config.yaml
arch: "vit"
model: "image classifier"
dataset: "photos of arthropod specimens (BIOSCAN-5M)"
train_examples: 97500
image_size: 32
crop_scale_min: 1
horizontal_flip: true
color_jitter: 0.1
targets: ["order", "family"]
num_classes: [18, 218]
norm: "rmsnorm"
norm_position: "pre"
activation: "gelu"
mlp_ratio: 6
head_dim: 32
fused_qkv: false
bias: "all"
qk_norm: true
parallel_block: false
inner_norm: false
patch_size: [2, 2]
layers: 10
width: 128
positions: "learned"
pooling: "mean"
register_tokens: 8
mixing: "mixup"
label_smoothing: 0.1
loss: "cross_entropy"
init: "torch_default"
residual_init: "none"
optimizer: "adamw"
lr: 0.003
beta1: 0.9
beta2: 0.99
eps: 1e-06
magnitude_pruning: 0.3
steps: 38700
batch_size: 128
epochs: 50.8
lr_schedule: "step"
warmup_steps: 1930
weight_decay: 0.0
Rows from block 6 of a small image classifier, named by matrix and row number. Rows with one number belong to one neuron. Each number is 128 + 32 x the weight over its row's rms, rounded and kept within 0 to 255. All counts start at 0. Numbers have three digits each. After the name is the row's rms in percent of the matrix's.
After each neuron's rows are labels from the 100 images, of 14976, where the neuron reaches its highest value: "responds to" is what is common among them; "patch colour" is the nearest of a few named colours to the mean colour under the peak. Only what is clearly more common there than usual is listed. The data: photos of arthropod specimens (BIOSCAN-5M). In brackets: how many of the 100.
# fc1: MLP up (model.blocks.6.mlp.fc1.weight, 768x128), inputs 0-127
# fc2: MLP down (model.blocks.6.mlp.fc2.weight, 128x768, transposed), outputs 0-127

fc1.449 111:143128121145104134085156159092128105091112128165209138126128187128128150155128122128176128128128171061082162128128183164090139128128152166090102111117226145137128128155100094096198155086143115128183157088149128128074094121109128128131161179171115105107128186128165159149128143161173128189110171124118168151165158128128149128094150076130117106168193088117072051172128128128128128054128
fc2.449 118:090128101146214168128076102088144111136171183078103155187162158153128088174165127147126055069190096128128133111128128103128128128133164169175085084128104097110128181157111123145169128128106128113128128128109128122154128128117126128128195106128166081081152143105160128108128077164162147150077127181090110128099128128065095154117101053073148096128150074128111132060085065128132128160163
responds to: order Araneae (25); class Arachnida (25)
patch colour: brown (48)

fc1.104 098:128100140185098128105101128164143128192148128102184167128051165136128128128056195108128069080094154165128162089128176128114128061133127093128085107184163148128121080128107056128092144073128097084128128128151144150149140114128128070149128138099134091092087128128128152060148102114185128165090194128128173147094132128128121140177096128066128128101108128189106104128154123128128171194165
fc2.104 104:104128138119128094091155133181099110154154121082108128152120128068208188089210132187128178138100123141125110089081134096128128128170128128159128128128185172070155206164128128095096173160149105128128128062128088128062143102168113156105128128093045128159142153154128139164155049128101129113147128159128128099172192188131111165124128128107128188075154166121128096147141128123128103138138
responds to: order Lepidoptera (63)
patch colour: grey (69)

fc1.505 104:128214153083092173111171120107072116185128144128121122155143171128103090174151147128128077128186128173103128087128128073062128201160128077128148036204130128120189176156128160128175128156128125176092110128109128110132128099058117116124128070128172128096128128128083184128176116128128161111128143141128128143181128114128184128101132128088128112119152106102149098128179128190128175154128
fc2.505 107:143128080088128052128215165184128128153128175079122134094189106128159104111148110128075159085128086154117128128152169092096126140043083162034128119128111110162128088114088163128064128172128076132128109191116173128140140158101128127106172115148116108128091106128120123137128086119128100128121135167082165102128113128184085128154076128123117067153150135073116072145128065160110128128096
responds to: order Diptera (85)
patch colour: brown (69)

fc1.365 091:128178159148082128105145214076072128128086090158091128108066144109153162185114064128158097091169171128128128085128175128088150159120149128128128128128182152146111128156164128128210147103128175128155158052128128133128167128083128136128128128128072162091060126110128127154185152166128099128108115128110122128128185128107183120067155162128142092152179182128076128152159101095108140059128
fc2.365 086:164117128079147141110106153197144157128216128139132119128166075173147075128199149128172177093086128128128061144052092128180128128128180105164119128180119128097109081128093128105125147128186128119128112128109136188128147128128158080128128159128193091173128128144128169070167049128128183136066128128136086155118128113111091103130109168086128185128128071147176105104128114146174128128132
responds to: family Drosophilidae (34)
patch colour: grey (52); brown (37)

fc1.307 092:128176150083112145144047128154128128128112128150134146128117043195128103128128128100184128094101153200119128128119130145159115140173168101128128128173150163045099128099104148155109110039170128104098169128146128148177088128097108064161144159128092125148128128096128128107128128128162128153105178100128128096058194128122079128157128128080114205128109128149164128098081128128163205187133
fc2.307 089:128144101113128128091121179105128167128109102135075128101192181086156128207128167128128112142131187079185144128147156090128128128128084148089128128112128137225080098128128113128166174124197035098187145128120128103081128047138110105128128142128128121128128135151123162128128128111112128128128096182168036128128105128128131144106128166128053074128128128128195128128081176128152113078146
responds to: order Lepidoptera (62)
patch colour: grey (39)

fc1.214 089:129128199121083145149128128122098101128128204128086128084128128128163128167128128070168128128173214128155125094152173128128078176128128120116102128196122128070159184128128095072209128128128128156128172074177128121156128182104145160128136128196085125128128128119068092128128129128096128081121128162143128128184128096166198128160187128128128131055128130191146128082176128128162159162128
fc2.214 091:128158128128185128086128196170143155053128226134086095128136109146082098094128128159077178137127128140169110105104080128128161150128063128182173128106151067128156183138120128094128114192144128087128107128128100160128086128132088178066114102121153134128128128167128128058166112128121164103112058149128117123092115192128128078093128109138108100100143049128172066150104150114128096107128
responds to: family Milichiidae (25)
patch colour: grey (51)

fc1.190 096:188149248101128112146067088128118102198128153155128171137111072162163128108128157108128128128128128167128146145160177128068128108149128128128128148204136128068162168166115107159171128128109156156128152128128128128128089134096149067114135103128113078095113187140128128090128100128201128163128104128089118128054128124128162171167136128046128179128128084088126128069169118128143191152128
fc2.190 090:137128128108118147128128128180128185097171128119069179111202069095173162056128144113128193135130128073148103129128082110146072137128158165119147144128081131243107110077128128128105128128105128136109145170091195169128070147145128154128196128180139139128154128105128128098020094128143128135128159128128175090128116117128186082128128128160166128128101128148104087128097128125085128088160
responds to: order Coleoptera (37)
patch colour: grey (41)

fc1.534 102:217091148112128171160143181125128128124182128158105128128146128158128136164128128128142136123073102128090089135165128098119128084109117122145108129181107128128176166105128118164159128041164128110092147121128086073128159134053146089066104128128089108072154123070079128128174059137088108075118150184128072048181147128179128164128106155150148149128128128128190162157172128082128126095116
fc2.534 098:120056128128161189089128166173176128128073192093134085128073139140140122128145149124194128134128128128065102132154153128128128079128128136172128047128128123128101081128102138128168184096114159194135137061139087151128124128128128142084163151128175128137126098117130103128179149163128128106128177078165034128114138099117128117075100132128128108128079123151107191128147044128061065128128
responds to: order Psocodea (26)
patch colour: brown (30)

fc1.491 091:157128128161105128128128208179128083133176162128128162055156095128054128173165071128143141124115146122128115072098144186136128128082105125128069084086149118145113071128125113128128128145127128064224140191149128087177128136128139128128163128162128128128176151128081085174128159148129084128128145128079203037141128128128105078134128140087089140128192179152116147128128097128128102110128
fc2.491 086:148206128194128175101103087114128100128128095128116154185071084128128128126149163096128128093115144128030128128128086070133134066144173161086128142128128081104162179128159128120174150096168202119122128139128128128151081162128197128128128192126086202161166183102128128088128120128088108128165112091098195106097146149128096191176113128134159128128133128127155128091173155148128128077128
responds to: order Coleoptera (58)
patch colour: brown (56)

fc1.602 099:128128128128099128165128199103081159128144128160119161072128079145128106112128128069148143082156138063128177095157139128067128092128128128077128128117128140166128182138141054078172126128115177128134197108201128104090149128128196128164148190168067128128128217110128090157128133168128076128106101128076139128134136055100097128088178128128128128172179128188128128098128128128128128076128
fc2.602 104:112097128128181102112172126128149128110159124140128128165132092086100114082079128167075128201101136128188113091100068110177183112128149128210217128128128128128080172044184145128157128109151128064084139103043128128128140108082128101143081128112128179128118128128128128128128116128072110185102122124185109128141157151152081126151152128098123124109164089070128128137048095114128128128130
responds to: order Diptera (80); family Agromyzidae (26)
patch colour: grey (31)

fc1.363 094:128174150133128169128128128128128169128140175124127156128110153150101172137204067117070138054128194051120096087065169164128155100128132128112128175085128153134153128147137122109128163128166128078149158128164180154096128128100189144166144170158083112106110144099128095128157128154177112114097118099067186094128154078110148143129182116128120128128222197128078128128142131130128113151051
fc2.363 089:119150128128106128046128108093097078148160152175071212110128128112113150128094095157196128128128161052128128035128129155128150128128134189128151168108120146056145128128125128128110159128128128128099128091128128157057088128056150128128125137115128128109131140121128043163076128134109116116071155157056128128098152120173175186152144110128101201111128116094144128128128156096191128128181
responds to: order Hymenoptera (46)
patch colour: grey (41); brown (33)

fc1.124 101:120099128159128127128090122101168128081154114128105183128116102128094166087191128142128168176087080128074167104128164100168098088138109128128129181133090177128058168138179128152092094101140136128170119080145161128128067152147207128084164128156154174103128087128128128147128128150107081211089125101091148128128128091095128097171105087068137182136119122162089128074128177188181111160139
fc2.124 096:139128073158128212092128095084128128128119128128168110173114139185090133143070155092128064128156175128151075128126106128103073128128128161128195128113111182168181128110122087128148172148141159079128180128128156128076194146123128139160168106117067128144069128128128090128128108165085201128128163128159145128085128175117082142119128128155069170147202087110128128195151128109115065118112
responds to: order Coleoptera (49)
patch colour: grey (59)

fc1.435 106:148128128111128103095086125154174128092105159167130175128150128141128091138128101128128090128129144096042150109118156154130179128151132128061102128099162147128087128200128139130128143106043181147136152087199108104099069201138112075137128176096043187109121137112142128082148107128229128151113196110128153164089157128128128133128177081120089148183128145163120111128128128107168126128148
fc2.435 105:212128174139128123175128123128151046128128128128181081091091128128102128180128207089125077123128128128157071157083172088121128128178095092083101128205091106190117113130139133166128065166130104128128161176128153128194163128136128173128146162128102095119151098128105128102127139128094086097128105128160058125068128128142128128146164141128161128083124128063072150128120128128128071057140
responds to: order Hemiptera (42)
patch colour: grey (49)

fc1.753 108:149182208150120164098086180128055074146145128210201124138128128152145149117111086128172094102173138128107136128109188089102128128158097076187128096153184128099137148128113151123151128126128128128122127083141097160160142128092113104023096172135122128096128174128170108128164164128079128114110164158128128169139208132190115095100128101128117112108128128128180128152095082114128141063131
fc2.753 102:131088097128128118165128128096197114116084165087128115163083138137128191113128128128096151128128176152128128145118139128155128096059158108083107038128161157183089084128136165143092161081057128112070150141128177171086197171118097128177109148173069118101128094128106128153128128103128116131128127128128156128128096160159098194128175128128121180178154158159043144128089181092128091116099
responds to: order Lepidoptera (32)
patch colour: grey (58)

fc1.445 100:128144128128063085128098128128091118196130123146167128128147151168128102174124173128128097095117101151128109128088131089075097128186116114111143112150128132162088184143185091128128082128138128172105128128128128094141151090087151128114183170128128164099130090090120172099150056145128124156128097128163124118041145128077170149128078149052107128115171128123183144128073119175154128053022
fc2.445 100:097182132093135116128154160128156093108091128198173149090145128121083107166131128071102111122175128128128128101128077134105128089099128134116086128074104060128160173100069111128128084128128099087111151131128091160111144180072092128165137113171067128153153170120155131086135116128128128135190056141120167152189128200128065128128104162128128095061162128129116180082128128103088158050164
responds to: class Arachnida (48); order Mesostigmata (29)
patch colour: white (65)

fc1.557 099:152142150105128128128150158157154068095147128128167168102128128128128128128145186128128215123129107093065090086128168159156088128118128059128141063136128145128158128159128128128179154128128128162128096128103149072161113134122148101126156128142123128128128178100161154128128116112116093154117226162063159125128128116116094164102210032128121150060121128128167038103080124123126160191079
fc2.557 094:128115117181123111122128129106139128072128128128166163078128128128076131145085063128130128164109128128128205128128128131128162128128166128128204142085164198099128128169128126141128128093128128114146125128156128042128128174176128132143102128128166128176149078128077063155128198146184147128115128071113158128128076071084157160116092149163081177129128085128028181128108166171162088169128
responds to: order Hemiptera (29)
patch colour: grey (31)

fc1.111 111:180083150201133193128088128084128128102174076143128081110101100132128147157093128093128082162079168190075086110128087146113151108099127096187035154128128152121164128119156084088128128077154128098128143152105101124128164157107172128092173128120148128114128162094073128128145128158128178187078125132089114128170120080165156124128076128139128104128155107128101128109204128222139128147143
fc2.111 115:050144102128063110145181116162128172159071098128081093178130128096128128140089139113128128152105147107128128089167102118094079107149183102175164119181079128148145211128125139120148128204120106155140112128166138128128159109128172128143109101072116108133128069178100158124117146105128153180128070159128115200157107128097141160162144070148162068136090158042119155103128128130128128084179
responds to: order Coleoptera (48)
patch colour: brown (59); grey (35)

fc1.75 102:164128128175128142128174128062128113146137102128128128128128128079128190104142118161193128173170188128118066128128100141148128093096128181128136111128199134128128163121189128114143167128127137093152107115128135057128176131094128128128128155239105148127136128124065099179159150128101098128114168169102135128188106098170193110086113142192078113092134169160183128187128104112128163163073
fc2.75 104:092162128128139128153128104116084128128117139128091128167079169100108141141128128179136128128060128128184169144128109075187128075149144164128060144086139224183128128128138094163128101107128085100128128162079103200065105128143128114141128111175137124081128128128066153084123090128107128178018102166177111128110090128119128089149161148065128128128128164111128106144059130120151188125128
responds to: order Diptera (70)
patch colour: pink (98)

fc1.632 093:128135128082099150071137217144114128128116128128183128128128087128141100197076128100181097152105152177060073076092143128128128229079137119098138184171128163163106104131128102178128150128154102125125140073160089147166128182128150167102143128126066165058128148090110128128211178186168159128079147128130110128128147128128128120128128128114128184174177128132128128118128128149128128093101
fc2.632 089:155072155039174112128128128166154136128181182128128128180128124128128096104155076128163096128106075120128162156074162128209155128142128162104084128129128078053090128144107159128128057128110081109151117088135103173104089141129128178093128147086128095069149065155114121130140086128128118173141133102148103128098128103162073083128128128091044128152144055128115113070128128092158146154120
responds to: order Diptera (61)
patch colour: grey (68)

fc1.150 094:128128188162099173168159234083128093128160144128112137138124195099091128151179111119110128097119100081128097078155152036167128087128171128141128102117128155089128098128128156075128064128128104148128100153097098128121090128128102077088131101171128110092128107073187128129119094128170109128096183128049148128093130116160128065078145026111128113153128128142150094107115158128128128141128
fc2.150 086:135128077174128128128143128147094128060180128099153149078128102042128109128128144101178149151128139128146120128144128044168128207195128128086128160128128128167118128176128128128107112173118128076189069152193128077155069128207097224180085128094145087128147108141095077128128128093128143180173128147085128096128128106113105128153087189128128128125114113128112146128128093128102128128128
responds to: order Coleoptera (47)
patch colour: grey (38)

fc1.2 104:128147128139128125128117185161128125102154175135163181138074089128097141089177188128095153102108093162081108128147128155128081072140095155128076089086086157092179114104076144128092065092123097131182128128128151160104083128128152095128128128087099096120049128073166099145128128128128067156093178102067187090161128141176102070183103073146141167128110103138151097083128156128145158160128
fc2.2 092:128102122075069119151128102109128142087132140069104075100078181142128141171084103070189096166169217128128128075105128127097128160161128156128131128164126128139115114177101095128128152196133113088128171073169066111105150174161128159217111068177145128130163167181128138107198103146157128089120128112128102128128164111074099152103156141082102128096182083132128128128091132128128128139128
responds to: order Lepidoptera (36)
patch colour: grey (50)

fc1.465 101:108107128128128115128128128153145107128128090149128158143107066162121150128139137157141173117136115128058080112137135161163089077173153128128128114154158128062168202177128128215095128064128162174148068094153136129133132128105128066137128128170128114105129158128163192095128152128109051113117128128084128103109128101090070161135157059139113213150110078149176101090087093118196172128129
fc2.465 105:108084086128128128128128121128175161092098128152128124112071097163143163128128168117101061170128192150128128132158149106139128128146170128150212101134128147128202128099184128128128128107104173159146195062123128128097128100117168134151090137146091128179149169173128145178128108128200109110100122060180128082172141128102152200081107082128128195103193168165128151147099118128125093096170
responds to: order Hemiptera (35)
patch colour: grey (55)

fc1.22 104:121180179157099138183021101169128128155152158128056198128075153111151092136128077145202128128180159128135147087109159175104143069163128102128128147196136144070143128128090090105150131163128205171128128108117107111128128128143104082134174130144168148098134128143147128089171055119128080106117171144158167128095164132080117173128128091128126176087128102156175124128156111128128128128128
fc2.22 094:152101128130128087089140170059086116120099128109124097105089073085128128072174128146107128206128128128107128153153128050122194128128181155128090103148145128128091178149163120128163151128071108164128128128128128071137181075145153128128158092056092104126089131182128126168170118093129091128128084200128128128136127128128128173051137128161157079063164156054130090128128156128124104084128
responds to: order Lepidoptera (35)
patch colour: grey (71)

fc1.554 099:128128128128110141137096185113113092128141137163087197037128128128128151187176097167216128094128188096128128053146156048111034128128128165082128181148121156128103128099140109104128128128128137107166168083204082091140079128128165128128128164202128108134128182128128114147128153165101136126080128154128118106128167128127183128098128128152116128151128129164121128118183191096146128157105
fc2.554 097:128161127110163108111135149134128106097090153169156153123145128128020128134128168107043128107069155140162100128112078128128159086168137133190129128128128070110128128151145128128089111086158081105034128128128128097128084091161128085100078128128082128160155128106113188128118089163128130141135128128130128128133185219174089103154128087174128121107128076117117054128046141128128128080161
responds to: order Diptera (84); family Drosophilidae (31)
patch colour: grey (82)

fc1.9 102:095097184128128168086095128114145128128128128128171162159130096128128143087128055128117158189164099067105140156160159085105128128134128128182128172111177159128089128198174109128128199089074240128128074110164128128148090185110128080143128128184174148128128176128177148093111128165183128151084134104102128169128116113128128128182075110168128107128147128133128115128218151150123128128128
fc2.9 100:166157087178144071128117153107140081128104079128107146124128128166128128155128150128168104123041157165128123090128128084178093153194086132114128088128091128107070102139150160128128081083128115128128128128148128128147093117190169148108110115161128127154215116128098067128149128088108135157134141177183128126128128128122161170199064112034096176182128128173111137088160170163153164112171
responds to: order Hemiptera (50)
patch colour: grey (50); brown (29)

fc1.303 093:161128170128112211128128137128173153102172128148147084085128128181109114172128160120128128159102128128128071128073140145056126147168164128128092144115128153113084128128188069128128091157194128124166197081156095128180172153128128094128163140128079109136061128149142108128151195123128143098091128128128077128128165093128121146128128128150080190135113175128206132102074085128192114128053
fc2.303 097:195102096131128152128105154097128128063128121128128057108128091146144101128128112107158199178080124097148144128125132159128128163162128128128197086128136214170041179128140128099167137128116199102199128063142090081122100128128128141128136169116148191128128169122136053128198141161128191167066148095155128128131128089157171128128128181147128103128145128145172177132128101128128114128128
responds to: order Diptera (66)
patch colour: grey (53)

fc1.653 108:093107141128128128104112128163091075071135149163128151149101099151090172141195112128109142060128132170128155141139165124133128115190128084142128128142154138117128210167099128128203122063082128128128130072206128173161102142114174128142128148128100095098099172128159166148128219128189076128099128055128128079103141107128128182131153128078150156128128108128113128055091102128124197128128
fc2.653 120:139128128116099193126089170188128157128106137116107149201128189108196128142207106146156092157147078088134128032095128125128096152128142104077128154128117128167104106128142128098120128157091115124128149054128128164061128088166083146163183182128128176075128174154128140128157088128158112063128082141127167134128159143135128144128152157061087105128170096128128091153200128157132109128158
responds to: order Lepidoptera (45)
patch colour: grey (28)

fc1.420 107:128119156105139139187138112095128153155128177167085147104117070128128095079132128088131128114196128128128085128081151097110128204121128160140131160174128158127103206107142110175126128103159126128128205153193184154144113156107187113128093134165085097128159123099074100140141164181129179102103128137089128122128128114146128145120177128128091109156156097090174053072106067128163185128054
fc2.420 104:083128130128188137185153081143129128128078124128046165119104128103114128137159157205088174094186131128132135128161163128099125063088147174128137095154125058069128128084078128155091108133156103154088114150123128122165099128161086128084126068147157081082128084164168164149128128113128136128197104178097128146188149128150128190109128115128128141075068128128093128128151185079128123128179
responds to: order Hymenoptera (62)
patch colour: grey (83)

fc1.486 105:128141154167114143097110132117145156180207181128128128081134100157139173111180118105151128096156128117128148123094227096128148136126128126162159106149151141086141168146163101128128146131100128107192172162156173102156116208128180128128119178138102128178136063103097078076133165144211126112114146064106128091105128102128069173128128130119075101128185153124128128067128073121157119088094
fc2.486 099:095128159147144137143128074128128152104071098128095185123088128087128128173128175193156199091123128170096159178138145121092132063112128174115175128149128128093128120068116104128128128128145174128103063128078098128166119090110059108125053107128128128051128128148166153210135128128128176128130128140083065173143138128147128165113128151109121138056072105128080128120128161112128084102192
responds to: class Collembola (36)
patch colour: grey (30)

fc1.643 105:140124128104077168136128229083096111074128179143089095128174161154128128192128128128183128096176195147128128070128145155091099184144134099128107080171148128084198181175131106106166154128128176132135166076173081097128156128098128128119131075203134128063128112128066139135154083147154128090114140113121114166128128091128174128094128151162128118094152128157166125169159158128165149154128
fc2.643 105:146128063107150128085158150131174142044125128128084091092128128128106113162151157146068128116085128095133099114117126126128083191119032141128175114111160107126130170181166128077099103170128151094125112128149148153128128093108068128091094128096128132094067098128128110128134149128207145111098059128095161128130101157128122092102127128196058088113144095140143050116068118079128149076128
responds to: order Diptera (93); family Milichiidae (86)
patch colour: pink (100)

fc1.571 097:150128130183121134128078196128128062099159128136154202098128076160132145203109144086128159090083138156128128128177128062110128089186183128103091126128128138121142074177092128066152120090112111107198094086128173142128102128128166128128165128128128097123128154100163128100128151114209045138097154086090128034113131120075160100128087138106147133128128108128128130085128148141097168128128
fc2.571 093:128128172095118128104128128174158128094128082128176128128103168097163146158098072143195153168210128080158101104061110185110137128096136128160087135106141190128126128195118128107150191195128116098122177109151144171156153146128086151117099180170128128128103128128138128145128159172128190128061128164105128101156155146128128128128096154084057128047128146126069109128128093061128128114081
responds to: order Lepidoptera (26)
patch colour: grey (38)